config = dict(
    train_examples=90422,
    encoder_activation='relu6',
    encoder_stem='single',
    text_encoder_width=256,
    text_encoder_layers=6,
    text_encoder_head_dim=64,
    text_encoder_drop_path=0.15,
    text_encoder_positions='sincos',
    optimizer='adam_atan2',
    lr=0.001,
    beta2=0.95,
    steps=6700,
    batch_size=256,
    lr_schedule='cosine',
)
Rows from block 3 of the image encoder, named by matrix and row number. Rows with one number belong to one channel. Each number is 200 + 20 x the weight over the matrix's rms, rounded and kept within 0 to 999. All counts start at 0.
# convs0: first 3x3 conv (encoder.blocks.3.convs.0.weight, 80x80x3x3), inputs 24-31, a 3x3 kernel for each
# convs1: second 3x3 conv (encoder.blocks.3.convs.1.weight, 80x80x3x3, transposed), outputs 24-31, a 3x3 kernel for each
convs0.0,202,205,213,199,204,229,202,211,200,213,215,210,205,210,201,201,200,201,170,192,162,182,201,200,182,201,200,213,197,163,205,200,183,201,200,176,200,199,200,197,200,200,204,199,202,216,202,218,203,200,200,189,191,200,195,201,215,201,213,199,200,213,200,198,200,243,200,208,210,200,202,203
convs1.0,207,200,200,200,200,201,208,201,202,221,206,209,201,200,200,200,198,199,189,201,199,180,198,200,197,200,203,199,199,198,200,200,200,201,201,200,180,147,200,173,199,201,193,181,202,200,200,201,185,200,200,168,201,204,197,199,200,193,198,200,195,200,201,204,206,213,190,203,200,199,200,202
convs0.1,199,206,213,196,200,191,192,195,127,194,198,198,191,259,165,157,158,182,198,199,200,200,198,200,200,198,200,209,206,204,200,180,199,204,199,200,199,200,200,200,220,189,203,203,193,205,217,238,202,201,204,200,200,196,200,201,194,199,198,200,230,218,200,194,198,201,211,201,205,202,249,234
convs1.1,199,200,200,201,205,219,209,202,206,196,115,192,192,79,137,209,169,178,208,235,198,281,259,261,202,210,200,201,200,205,204,200,200,177,200,200,199,218,201,198,212,216,196,200,198,227,248,226,250,239,202,200,227,194,174,166,162,209,210,195,202,202,193,94,94,162,119,144,138,194,200,200
convs0.2,207,208,206,183,184,171,200,200,199,199,198,199,200,207,211,203,200,201,200,202,209,200,200,203,180,164,189,203,200,199,219,210,199,253,270,200,223,221,209,200,200,200,194,196,198,197,150,104,198,173,121,200,191,148,201,199,200,200,243,224,201,215,206,200,196,189,200,201,201,200,200,200
convs1.2,200,200,200,200,200,202,200,200,200,205,202,201,200,206,201,200,189,183,200,207,213,198,240,257,200,223,247,199,200,200,200,200,200,194,200,200,209,223,226,207,217,197,242,221,201,201,200,169,192,176,138,180,140,130,177,200,199,184,198,199,193,191,199,195,199,200,183,200,203,202,201,204
convs0.3,206,200,200,204,200,200,225,197,213,197,202,198,206,206,202,206,215,206,198,192,199,199,200,220,204,232,244,127,183,193,200,200,191,192,190,188,203,205,203,201,200,201,198,186,200,157,200,200,200,201,200,196,195,200,197,200,193,198,200,200,196,197,199,200,199,201,176,188,193,196,197,182
convs1.3,180,200,197,178,198,200,162,191,200,211,205,201,209,200,200,200,201,200,200,205,211,201,204,201,207,211,216,200,200,200,213,200,202,214,200,201,200,200,211,200,230,231,214,232,248,200,200,200,200,203,200,200,205,201,258,205,210,206,202,203,210,203,207,197,200,199,198,200,200,190,199,200
convs0.4,184,200,199,175,200,206,147,200,200,231,200,197,200,187,181,196,190,198,203,197,200,200,200,198,198,196,198,203,225,199,200,229,234,201,209,201,123,203,204,198,206,232,193,201,205,133,125,210,184,210,230,204,212,229,219,201,200,200,196,193,200,200,200,186,127,184,199,151,174,200,198,197
convs1.4,200,200,200,200,204,218,200,207,206,189,199,197,189,202,194,200,201,200,214,203,200,198,200,172,200,172,174,200,184,196,199,191,192,211,194,194,193,200,199,200,206,196,200,200,197,253,249,353,200,212,200,217,202,242,200,202,179,203,209,207,203,211,203,166,155,195,189,184,201,200,201,200
convs0.5,200,198,191,204,200,201,210,200,205,201,208,200,145,161,198,126,88,56,209,201,200,198,171,153,203,197,190,200,201,193,200,202,200,202,202,200,200,197,188,200,200,197,227,203,200,200,200,191,203,201,194,200,201,197,195,200,181,200,201,191,200,200,194,203,203,200,203,207,201,256,239,227
convs1.5,203,200,201,201,200,200,199,199,200,200,201,200,202,203,200,200,179,170,200,198,176,200,237,200,206,229,209,207,212,208,202,200,203,200,200,201,200,201,200,198,200,222,200,200,211,185,201,222,168,201,204,199,201,204,234,220,218,206,213,215,201,200,239,228,208,201,208,203,202,212,203,201
convs0.6,200,200,179,200,200,200,212,203,212,153,198,198,152,120,127,136,81,91,200,200,200,200,202,205,199,200,201,200,193,179,200,190,197,200,200,194,200,200,200,216,205,204,223,209,226,200,199,198,195,196,197,195,221,210,169,182,200,200,200,204,203,201,200,202,201,200,201,206,241,201,202,204
convs1.6,200,200,200,200,200,199,187,198,196,200,200,200,225,200,198,196,197,182,200,202,212,200,201,204,200,201,212,197,198,198,199,199,199,199,200,199,200,226,220,200,206,207,219,247,245,201,202,204,205,210,222,211,209,216,200,200,215,209,213,201,206,210,218,217,214,236,208,212,231,225,232,252
convs0.7,200,174,142,310,266,177,199,198,190,202,207,203,198,199,196,200,198,200,209,201,201,201,202,202,200,200,212,201,185,200,200,195,195,200,199,198,200,153,160,260,229,196,220,253,200,200,202,173,212,214,197,209,231,199,201,200,200,185,174,195,202,202,193,199,200,201,193,200,205,200,200,201
convs1.7,199,168,148,200,185,199,199,180,190,199,178,201,170,187,197,174,169,201,183,198,195,191,160,197,171,182,108,194,198,198,191,200,200,201,201,202,196,194,174,233,200,200,233,189,193,176,201,200,190,196,176,201,226,193,111,163,201,106,128,202,140,153,201,204,203,200,193,184,200,204,201,200
convs0.8,198,195,197,200,200,200,199,199,199,199,196,193,200,196,195,200,200,197,202,202,200,205,219,199,203,200,197,166,128,186,189,200,208,201,185,205,209,198,196,204,148,195,200,189,199,198,199,177,200,200,185,200,200,195,188,187,194,201,203,201,200,208,200,200,201,200,200,201,204,200,200,200
convs1.8,200,200,200,200,200,200,200,200,200,204,203,201,200,200,200,185,172,170,200,200,200,200,201,200,194,200,200,199,200,200,199,200,200,200,200,200,200,200,200,201,200,201,201,209,219,200,200,200,200,200,200,200,200,200,279,240,280,200,198,200,202,197,208,204,207,213,199,200,203,199,199,202
convs0.9,143,184,200,183,200,199,187,199,199,199,200,198,281,306,265,228,255,256,199,206,211,203,211,200,190,197,169,200,200,203,202,197,205,189,201,194,138,144,144,189,195,187,198,199,189,200,183,177,199,200,193,202,200,185,193,182,190,193,192,198,191,201,199,188,198,192,197,196,196,191,182,163
convs1.9,200,211,203,217,244,228,200,201,200,203,201,201,201,200,200,200,190,200,199,199,200,200,212,202,219,234,235,200,200,200,200,198,199,200,199,200,201,200,200,202,200,201,203,201,200,201,201,200,263,230,200,270,220,200,257,251,223,203,200,200,226,225,240,200,200,197,199,200,199,199,201,201
convs0.10,201,160,159,204,148,201,205,199,200,199,200,205,200,216,204,204,202,206,200,199,189,200,202,185,200,158,153,200,200,197,202,201,191,168,200,197,200,201,209,206,200,201,202,201,201,199,200,182,167,203,191,190,206,191,173,195,198,168,199,197,122,203,201,210,204,201,207,205,170,243,206,178
convs1.10,173,200,216,200,206,260,200,227,241,207,201,200,204,215,200,236,200,200,192,189,198,195,198,198,198,200,198,201,200,208,200,200,200,200,200,200,196,158,184,199,160,200,200,199,200,200,199,164,200,200,186,200,200,200,222,200,201,207,200,199,196,199,198,199,201,201,199,201,200,200,212,200
convs0.11,167,202,209,154,202,203,184,202,205,200,200,212,200,203,242,200,219,226,200,201,200,159,194,195,163,195,201,201,201,219,220,251,303,225,291,270,212,201,201,200,201,201,200,200,200,206,216,207,220,209,204,206,205,184,223,207,203,201,201,200,200,198,169,200,196,201,199,197,191,198,182,179
convs1.11,251,244,206,237,236,201,201,200,200,198,200,199,200,239,224,203,274,263,199,200,188,202,202,200,204,200,200,189,191,188,192,199,191,196,197,191,195,200,200,200,201,201,200,200,200,201,198,185,200,189,188,200,200,199,209,200,202,199,200,201,201,200,202,200,201,204,201,201,208,217,198,204
convs0.12,196,200,203,191,199,200,195,195,173,202,200,200,202,200,200,200,198,200,200,199,201,180,173,165,155,179,167,235,195,201,203,200,200,203,201,200,200,208,210,198,200,200,195,198,197,191,193,200,197,199,200,180,192,200,201,202,228,198,200,209,178,195,200,183,202,157,168,194,202,198,203,202
convs1.12,197,226,289,199,197,230,200,199,227,122,160,200,157,200,202,175,200,200,199,181,197,198,190,193,199,199,197,200,212,200,192,200,191,94,187,181,214,201,200,210,200,187,201,192,165,200,198,139,199,198,189,199,199,198,202,188,167,223,211,204,251,244,254,193,217,202,196,205,213,200,200,208
convs0.13,151,186,199,197,184,197,199,198,214,197,197,207,199,201,202,203,201,197,200,167,195,200,201,227,203,243,201,200,205,203,198,212,208,200,207,219,169,202,200,199,197,197,199,201,199,176,200,247,176,197,201,192,192,200,157,200,200,196,199,200,201,213,207,194,200,195,199,207,200,195,198,199
convs1.13,199,200,198,200,200,199,208,223,224,200,200,206,192,200,190,172,192,183,205,205,217,201,199,205,209,215,212,190,198,198,200,205,234,200,201,204,190,197,200,179,196,199,175,193,193,209,199,212,202,200,203,200,201,231,201,200,200,201,212,211,216,218,216,167,200,201,118,142,200,201,200,205
convs0.14,200,207,203,200,256,199,200,222,200,198,199,205,278,256,216,212,237,222,200,200,200,204,201,199,200,198,200,202,200,200,192,192,201,202,201,200,190,198,198,198,199,192,200,203,201,213,206,207,199,196,200,158,160,182,168,179,198,181,200,201,210,241,231,201,200,200,200,184,197,196,200,203
convs1.14,200,198,197,199,200,198,199,194,191,200,200,206,209,210,209,211,205,204,175,178,192,200,199,200,208,206,206,188,181,170,201,193,186,202,201,200,186,193,195,200,197,197,191,193,198,200,201,201,200,200,200,190,195,193,199,199,200,198,199,180,180,185,158,212,202,199,202,200,196,200,200,199
convs0.15,200,216,199,200,210,228,192,203,201,208,254,201,199,200,199,187,160,200,194,197,201,200,191,200,199,199,194,199,199,199,232,209,205,261,246,216,194,191,162,200,199,179,191,200,199,200,200,195,205,199,198,203,196,194,197,188,176,201,200,200,210,203,200,196,200,201,199,198,202,194,198,202
convs1.15,200,201,200,202,224,206,200,252,205,200,217,215,200,201,203,186,192,194,198,209,204,202,202,202,199,200,202,179,178,198,199,181,197,200,197,197,197,187,190,200,152,182,200,165,199,201,201,201,200,199,200,200,200,199,197,199,199,195,190,190,199,200,200,200,200,210,200,198,202,222,239,213
convs0.16,200,198,200,197,201,199,200,200,201,201,244,200,189,236,203,200,166,143,200,195,200,201,169,190,200,200,177,203,201,199,202,192,205,200,199,204,179,196,200,196,200,199,200,200,200,185,184,207,201,156,200,202,196,203,202,200,202,211,200,211,206,212,207,210,199,250,200,202,238,200,203,244
convs1.16,223,221,201,221,214,211,216,214,209,200,202,200,201,207,203,201,198,210,200,198,195,260,244,260,249,203,198,200,189,183,200,199,190,200,198,192,191,198,199,199,199,216,200,200,200,200,202,200,196,201,200,197,202,200,203,201,197,210,251,203,246,223,202,214,205,201,211,203,203,201,200,201
convs0.17,208,203,207,201,198,201,184,205,207,200,199,200,198,199,200,200,189,172,198,200,175,214,224,215,204,200,200,205,202,200,200,199,194,202,200,205,236,218,238,205,200,200,98,93,166,197,192,187,197,196,184,228,200,199,201,198,199,197,200,198,203,200,201,200,200,200,211,200,200,200,198,200
convs1.17,201,201,203,200,200,200,199,199,200,192,193,191,200,200,200,199,197,199,206,206,204,201,200,202,202,215,219,206,207,208,230,205,204,290,259,244,206,205,209,202,216,209,211,220,213,210,206,206,208,208,187,217,214,201,135,145,157,165,189,185,202,198,200,199,198,200,198,186,201,201,168,202
convs0.18,182,194,194,185,197,198,200,199,199,240,192,188,200,199,111,197,164,119,201,204,200,200,201,225,201,209,201,196,201,194,201,245,256,200,239,244,176,177,175,169,196,199,198,202,200,191,200,198,188,199,200,157,173,200,194,195,189,191,188,190,169,200,205,198,196,200,192,175,195,159,144,187
convs1.18,201,217,239,209,246,241,251,259,229,257,202,185,236,199,195,213,208,200,200,205,207,204,201,202,200,198,199,203,200,202,200,200,200,200,201,205,201,208,208,200,200,211,199,199,190,187,199,208,193,201,232,200,204,228,133,150,199,66,162,154,164,197,120,199,212,219,200,203,216,204,200,221
convs0.19,202,201,201,202,195,146,214,200,201,200,201,197,198,202,204,199,199,211,200,179,53,201,168,192,208,202,209,188,150,193,200,151,200,199,198,200,201,205,210,201,188,125,198,200,213,199,198,50,202,200,148,200,204,200,204,200,200,209,200,201,209,203,221,200,200,201,198,196,146,196,200,174
convs1.19,174,201,205,201,200,201,207,206,208,240,201,200,202,201,200,200,200,201,202,199,198,202,200,198,221,210,240,196,196,195,199,200,200,198,202,192,210,219,207,202,203,205,200,200,201,193,189,178,198,198,182,197,182,181,229,200,199,204,200,200,215,200,200,201,197,202,200,200,200,200,200,191
convs0.20,200,202,198,200,202,200,198,205,202,204,187,199,200,199,199,216,202,193,201,200,200,200,198,200,200,200,178,193,200,239,201,200,275,199,200,250,223,200,201,229,200,195,200,204,204,200,196,193,200,199,197,200,195,198,208,200,200,196,200,200,201,200,194,200,223,198,200,209,197,199,200,201
convs1.20,200,200,142,200,200,160,198,199,200,199,184,194,199,200,200,200,222,204,187,196,149,191,107,148,171,180,122,237,292,211,213,228,202,229,228,200,117,144,199,140,175,197,140,91,176,147,182,192,179,200,200,182,188,201,173,202,201,212,205,200,212,206,202,147,158,180,101,102,153,152,128,161
convs0.21,207,203,206,213,215,226,250,217,211,175,179,185,177,192,174,194,200,201,200,201,200,204,200,209,275,210,206,200,197,198,200,202,196,201,200,201,200,200,199,195,200,199,199,200,200,175,164,199,175,161,201,199,179,201,214,200,232,200,200,201,200,200,200,201,200,201,201,200,201,201,200,201
convs1.21,199,199,200,199,198,200,200,199,204,190,199,199,198,200,200,200,200,200,200,201,200,200,200,200,199,199,194,202,202,201,203,204,201,203,202,200,200,205,210,202,208,205,200,200,200,195,197,200,200,200,200,201,200,199,190,200,201,199,200,201,149,200,139,197,224,227,199,226,238,195,198,202
convs0.22,200,201,199,195,200,200,200,195,169,195,194,200,200,199,201,205,213,212,143,192,156,195,200,196,113,166,129,206,204,201,205,257,200,213,248,200,203,201,205,200,201,207,181,199,202,181,175,185,200,190,180,200,147,124,201,201,200,206,247,212,213,205,200,215,200,196,258,224,217,218,201,198
convs1.22,201,200,199,201,200,200,200,200,200,194,200,198,200,200,199,165,200,200,199,204,205,200,218,206,207,223,238,200,199,200,200,200,228,200,200,225,258,242,232,268,233,230,242,203,209,203,202,203,201,202,202,197,200,189,196,200,200,196,206,223,253,206,265,198,195,200,200,157,199,200,169,156
convs0.23,60,167,206,106,194,260,155,179,199,195,198,194,148,199,208,200,195,199,200,202,225,197,199,199,191,199,185,200,207,200,199,207,198,198,184,199,146,198,306,96,200,335,146,191,215,198,201,200,200,206,202,201,200,200,207,201,191,195,201,179,200,199,199,203,153,188,210,172,183,211,202,203
convs1.23,200,200,198,179,202,239,129,200,199,187,188,186,200,200,185,200,199,192,238,203,201,230,201,200,247,200,182,201,200,194,262,269,198,269,265,198,164,200,201,183,221,200,193,198,200,207,217,194,202,211,196,201,226,199,200,170,120,202,140,167,201,179,135,203,193,201,201,202,202,197,202,200
convs0.24,134,168,186,133,138,177,119,162,169,202,198,204,202,182,201,200,184,195,205,210,212,210,229,213,207,202,217,200,202,181,200,200,199,198,200,199,195,169,189,152,185,197,199,192,200,201,209,201,201,227,203,201,215,205,197,199,200,200,200,199,200,200,200,200,252,244,200,233,228,201,209,213
convs1.24,199,200,200,200,200,200,200,200,200,205,241,198,225,228,200,210,207,200,201,200,200,200,199,200,200,200,200,202,203,200,201,201,200,202,201,201,203,202,203,200,198,205,203,206,205,200,198,199,200,194,199,200,200,200,201,201,200,200,200,198,201,201,201,200,200,200,200,192,187,192,195,187
convs0.25,200,200,200,195,190,200,200,205,200,256,239,200,247,221,199,213,208,199,200,221,216,204,225,230,204,252,235,211,201,201,200,170,202,201,197,185,237,227,213,205,237,223,203,220,227,199,187,157,199,199,193,192,197,198,200,198,200,199,198,201,198,212,200,183,177,164,187,172,158,190,187,195
convs1.25,196,201,223,199,200,230,199,215,220,278,225,263,219,202,216,216,203,214,172,200,201,198,200,205,198,200,204,199,195,177,200,180,177,200,159,165,197,198,200,188,199,182,200,199,180,204,200,159,199,197,149,194,194,143,200,201,200,202,188,163,175,163,115,200,201,209,200,200,200,196,199,198
convs0.26,228,203,263,203,200,200,216,202,214,256,268,200,216,238,203,208,202,153,199,200,201,183,119,165,200,200,203,207,212,200,222,216,202,201,203,202,200,208,219,217,209,207,203,219,225,200,202,205,201,199,200,200,198,195,200,232,231,200,200,202,200,197,191,198,200,209,199,200,200,195,199,200
convs1.26,200,201,202,200,229,200,198,199,200,201,201,199,200,200,173,182,136,130,186,191,187,198,200,200,199,199,200,204,202,209,206,201,201,209,200,200,200,201,211,201,201,204,200,200,201,201,202,213,200,202,214,200,201,215,235,216,223,200,204,199,211,201,203,199,201,181,198,200,184,194,199,198
convs0.27,200,202,205,202,200,201,200,203,199,206,204,199,208,201,200,202,200,201,196,192,176,200,201,178,194,201,208,205,205,200,229,206,200,222,191,207,181,192,199,188,183,190,193,200,189,185,189,205,200,189,203,210,192,196,200,200,217,199,210,207,207,204,200,200,198,196,199,224,202,195,200,200
convs1.27,168,180,169,200,200,200,238,246,215,200,200,200,189,200,200,187,200,185,202,227,206,215,198,197,224,202,203,193,200,198,200,200,201,209,206,216,170,128,133,201,198,186,200,194,193,200,200,208,219,199,207,200,199,200,206,200,200,201,195,204,208,200,201,172,158,195,152,139,193,200,192,200
convs0.28,138,128,200,185,180,178,231,205,198,201,200,192,200,200,201,200,200,198,205,203,213,205,205,205,205,200,209,201,157,201,194,170,160,189,200,200,186,190,175,204,201,194,196,199,189,200,203,201,201,189,201,224,235,209,196,147,180,200,200,200,213,211,232,201,200,200,200,204,202,216,210,202
convs1.28,200,200,201,200,201,201,248,256,213,173,138,205,201,201,207,215,208,215,197,197,199,200,203,192,199,200,200,198,195,194,200,200,199,181,184,195,200,200,200,199,200,200,220,224,252,200,200,197,200,200,197,199,252,200,201,220,199,201,207,200,200,200,193,200,178,165,187,198,201,190,198,229
convs0.29,202,201,209,200,200,196,198,196,200,200,200,192,199,195,194,200,200,200,200,200,192,184,180,200,200,203,226,204,206,206,200,202,200,207,223,198,193,201,200,177,199,199,196,257,212,213,209,237,214,197,203,202,204,200,200,202,200,200,200,184,211,199,198,203,203,200,201,183,200,154,196,181
convs1.29,200,200,201,204,219,200,230,201,198,200,272,265,200,200,200,200,200,200,200,203,188,209,209,201,198,201,202,223,212,208,212,203,207,208,203,207,198,203,209,200,241,235,197,196,201,214,211,239,231,202,201,204,200,248,189,201,185,197,199,200,147,136,126,197,172,180,198,197,200,195,194,200
convs0.30,181,159,153,153,148,179,180,166,164,232,238,200,233,200,200,204,200,200,201,200,199,202,199,200,185,181,197,210,214,208,212,198,200,230,208,200,200,193,202,160,139,169,200,199,194,202,206,201,206,217,207,200,201,203,200,200,198,200,185,196,201,207,199,152,191,171,169,200,201,202,200,196
convs1.30,200,200,200,204,247,206,201,211,205,195,200,197,212,201,201,199,200,198,199,212,200,200,202,209,200,201,210,207,203,206,204,203,202,204,202,202,201,200,199,202,200,200,215,199,199,202,209,202,201,208,200,186,200,200,203,205,211,200,200,199,200,199,199,199,200,201,193,199,199,193,196,198
convs0.31,199,200,200,197,200,200,200,200,202,200,209,206,210,203,207,217,207,200,196,200,200,199,195,200,199,200,200,206,196,200,200,201,200,201,206,200,199,199,203,201,200,222,200,198,201,200,204,200,180,200,176,188,200,198,207,241,200,200,204,213,174,134,200,189,187,201,200,200,202,201,201,203
convs1.31,202,207,205,202,217,201,155,199,200,200,186,188,202,179,195,214,204,207,178,174,199,178,193,200,182,199,174,209,201,201,204,200,192,284,201,200,191,200,207,185,183,200,192,199,201,195,236,304,184,200,199,217,226,234,211,225,200,200,203,205,204,201,202,200,151,140,207,202,161,201,190,196
convs0.32,202,206,200,214,200,185,209,198,186,215,199,198,199,184,197,195,194,192,201,201,202,204,205,196,201,200,187,200,228,199,218,200,200,191,196,184,205,204,200,200,200,200,227,202,198,219,238,202,210,201,169,183,154,147,249,210,201,211,190,201,195,201,200,233,209,178,201,181,169,202,163,206
convs1.32,196,197,200,200,201,200,201,200,199,200,200,201,200,201,201,207,201,200,242,207,210,221,203,204,229,203,207,222,225,239,213,217,239,203,208,219,200,201,205,200,199,202,212,197,202,218,204,205,200,204,214,199,200,209,204,210,204,209,201,209,200,200,200,220,213,206,210,202,201,201,185,194
convs0.33,190,181,200,200,188,201,200,195,200,183,200,200,164,174,171,179,161,163,208,200,229,201,209,218,201,210,225,207,223,208,210,236,200,202,202,197,186,155,181,199,136,152,201,185,175,191,200,201,200,200,209,198,200,202,210,211,206,201,201,201,197,200,200,202,198,152,202,177,152,216,169,136
convs1.33,200,204,214,199,214,224,201,256,236,196,200,200,200,202,200,198,199,198,201,201,201,201,204,215,201,216,236,200,195,188,197,191,191,178,181,173,200,201,201,201,201,201,205,200,200,194,174,186,175,160,188,188,191,199,193,199,200,199,200,201,200,200,201,181,193,200,193,196,206,212,242,234
convs0.34,193,202,200,200,201,201,191,192,200,200,201,201,203,210,201,140,200,199,179,200,200,185,198,195,197,193,198,207,200,192,211,221,203,200,202,203,200,201,200,203,193,203,200,200,204,201,176,197,201,199,183,202,200,189,200,201,205,200,209,200,200,211,224,217,200,197,199,199,198,200,200,198
convs1.34,196,196,196,200,200,200,200,200,220,196,209,213,182,201,218,200,200,201,200,200,203,204,202,200,211,200,200,200,200,216,200,200,200,201,173,200,200,200,207,198,199,200,199,200,201,207,200,199,249,231,211,225,200,200,209,204,200,199,200,196,226,199,198,215,211,203,218,202,203,200,206,217
convs0.35,199,207,202,207,203,214,213,202,201,199,203,201,200,200,208,199,200,201,148,197,196,171,200,198,201,203,188,203,200,195,210,199,200,199,208,199,201,200,195,205,200,184,228,200,200,185,199,148,186,190,129,179,170,191,200,232,207,200,202,200,200,209,200,200,200,155,204,200,207,202,206,193
convs1.35,186,189,198,183,186,188,181,182,200,200,200,208,200,200,221,200,200,218,209,232,272,228,220,260,210,216,216,201,231,278,205,234,257,208,218,225,201,203,201,200,202,204,199,203,203,229,204,200,240,231,200,226,233,201,211,207,221,272,200,203,308,206,205,191,202,200,200,203,200,192,200,190
convs0.36,204,200,200,218,206,201,204,200,200,205,207,204,202,205,205,200,198,192,200,194,199,200,200,200,205,208,208,225,230,202,200,279,208,202,215,200,200,200,200,200,200,202,200,200,200,210,201,199,200,199,200,200,199,201,200,174,135,200,201,187,200,168,187,200,200,179,202,201,169,203,201,110
convs1.36,200,200,200,223,228,216,200,210,206,199,199,198,199,195,199,199,198,196,196,200,200,200,200,200,200,200,200,197,198,199,196,197,198,197,198,199,197,199,199,198,199,199,188,199,192,200,201,201,200,201,204,200,210,204,200,201,200,200,200,200,200,200,200,217,223,208,202,203,201,200,200,200
convs0.37,108,123,169,135,136,197,124,161,199,198,198,201,199,190,202,198,184,200,205,208,205,221,205,265,201,200,222,210,207,206,204,205,200,199,200,200,164,99,198,129,86,101,125,113,127,202,207,196,201,216,199,203,201,200,195,200,196,194,199,197,199,197,200,175,198,193,200,200,196,201,201,200
convs1.37,200,200,200,200,200,201,200,200,201,202,216,230,266,276,276,210,204,210,202,201,205,200,206,200,200,216,214,207,203,200,203,200,200,213,200,200,189,200,200,192,200,200,200,200,202,202,200,200,199,200,196,203,200,200,214,198,188,200,193,169,200,200,197,194,196,199,193,192,198,190,190,189
convs0.38,200,200,216,200,200,200,201,202,203,200,198,183,204,202,201,235,253,223,201,200,213,196,196,200,200,200,202,199,221,205,191,200,213,196,202,202,200,216,212,204,202,200,200,163,182,151,149,201,189,200,205,200,201,242,168,182,188,192,200,199,199,200,193,200,202,244,155,134,201,200,193,211
convs1.38,206,203,199,202,203,200,193,204,204,228,200,187,198,200,200,198,200,192,193,200,201,181,197,198,200,199,200,192,193,201,191,171,199,190,187,188,209,208,213,202,208,212,217,219,213,173,194,182,194,198,192,199,200,201,201,199,201,181,194,200,233,204,240,207,200,244,204,201,202,202,200,200
convs0.39,197,200,207,199,197,200,200,196,201,195,200,199,195,200,196,202,206,200,201,201,200,201,192,196,200,193,194,192,203,206,173,211,203,194,212,218,201,202,187,208,201,178,219,210,200,203,217,266,172,199,258,95,84,220,208,202,200,197,205,219,200,201,211,204,229,200,204,217,200,200,188,200
convs1.39,200,270,234,202,219,230,200,201,200,200,200,200,202,219,199,247,201,196,187,207,219,195,228,201,227,201,200,196,196,198,193,197,198,200,199,200,164,197,212,167,197,208,158,196,200,154,197,210,119,195,214,76,169,221,203,213,209,201,203,205,199,201,186,200,201,204,197,196,195,173,188,197
convs0.40,198,198,195,199,197,189,201,200,195,200,207,252,201,198,213,199,199,202,197,200,203,184,200,192,148,164,202,201,198,188,200,199,196,200,199,175,200,200,201,199,200,200,200,201,200,194,191,133,198,200,120,200,217,194,201,200,195,201,198,199,211,198,194,180,199,194,188,196,200,188,200,214
convs1.40,201,201,200,201,201,200,211,200,200,200,200,200,202,200,200,210,208,211,201,199,198,207,208,199,211,209,200,236,203,195,217,200,199,200,202,199,175,154,167,184,162,155,200,200,149,192,170,116,185,165,159,169,143,136,205,202,200,204,201,200,206,209,201,264,200,200,218,200,200,279,200,199
convs0.41,191,195,199,201,196,194,198,194,200,175,199,252,164,151,207,96,96,147,201,174,194,198,201,190,202,200,202,206,200,177,209,200,200,194,202,199,200,214,198,201,197,198,227,200,201,201,156,148,200,196,200,200,191,201,203,200,200,208,203,200,205,205,227,198,191,179,202,200,200,200,200,211
convs1.41,200,202,200,200,200,200,166,200,202,202,201,216,143,173,211,92,109,200,171,167,152,198,196,193,197,199,192,206,202,204,202,201,201,243,205,201,162,201,201,200,200,204,200,200,211,185,162,182,191,196,198,204,227,247,202,202,204,218,209,211,209,204,204,198,160,203,206,154,178,220,176,192
convs0.42,201,223,201,200,213,200,200,200,201,196,193,189,183,200,196,201,200,201,199,199,199,199,199,191,160,178,122,200,204,208,200,201,204,202,202,200,200,202,200,200,205,200,200,200,200,196,192,187,187,176,186,188,187,197,197,197,200,200,200,200,201,205,201,215,217,201,211,213,201,201,211,201
convs1.42,197,198,200,199,199,200,199,200,200,200,202,201,200,200,201,200,200,200,200,200,200,200,200,200,200,200,200,200,195,200,200,200,201,200,200,201,247,236,251,258,292,254,288,290,335,203,207,203,200,200,200,200,200,200,200,200,199,201,200,199,200,198,196,160,149,131,171,162,171,169,195,200
convs0.43,201,196,200,200,186,197,195,180,197,200,200,225,199,200,203,199,201,205,198,202,204,185,201,205,197,200,207,200,199,166,200,199,200,222,207,185,207,201,200,205,200,200,196,196,202,200,185,185,205,194,199,199,198,188,209,198,198,209,199,193,200,200,200,200,169,200,200,170,203,169,175,201
convs1.43,201,204,200,293,209,200,286,246,201,201,201,198,199,200,211,199,200,264,197,199,197,198,204,205,200,205,201,221,236,253,211,217,232,200,200,200,201,176,199,203,194,195,226,207,204,210,173,138,207,131,125,196,153,135,203,204,200,157,198,200,157,197,183,200,200,185,199,200,196,235,219,208
convs0.44,202,201,202,200,200,201,209,202,187,193,191,201,200,200,201,202,261,251,199,200,200,197,177,151,202,200,200,187,201,217,192,220,216,200,227,201,202,201,200,201,200,200,206,201,199,200,200,230,200,202,203,201,196,204,192,186,197,200,200,199,192,197,187,195,167,137,199,188,172,200,191,193
convs1.44,197,211,198,199,198,194,192,186,158,198,198,196,195,197,182,198,198,194,198,198,199,200,200,198,200,200,196,198,200,201,196,199,209,166,190,224,189,175,176,197,199,182,196,191,196,201,198,200,200,198,199,200,199,200,184,185,201,200,199,200,196,197,217,200,202,201,193,203,201,204,202,204
convs0.45,216,200,200,204,204,201,202,200,198,155,193,186,187,200,176,199,199,200,200,201,201,202,217,210,204,216,218,171,116,168,129,55,96,155,123,86,200,200,199,201,202,201,202,213,202,205,206,201,203,201,192,203,201,195,185,201,186,200,204,198,201,221,200,177,205,205,162,186,199,180,194,197
convs1.45,198,199,202,200,199,236,202,206,208,205,203,200,201,200,200,206,204,200,202,203,203,201,201,200,201,200,200,200,200,200,200,200,200,200,200,218,219,197,197,211,195,203,217,198,215,199,213,205,199,216,200,199,220,200,218,201,200,210,199,195,199,196,187,199,201,214,181,200,209,195,200,200
convs0.46,168,163,195,184,165,167,163,157,187,200,200,201,200,199,200,224,219,208,217,206,219,200,200,199,200,200,201,224,204,209,200,200,201,200,202,201,191,176,171,201,206,200,201,202,202,200,199,179,197,190,173,144,149,125,197,196,198,200,200,200,201,200,200,201,200,200,200,196,197,200,200,195
convs1.46,200,206,200,200,200,200,200,201,201,202,198,201,200,200,199,192,185,195,198,200,200,200,202,207,200,227,221,195,193,198,200,200,200,200,200,200,201,205,200,206,215,208,205,245,211,204,201,200,203,201,200,200,200,197,200,198,197,199,195,192,202,195,187,199,200,200,200,200,200,194,200,200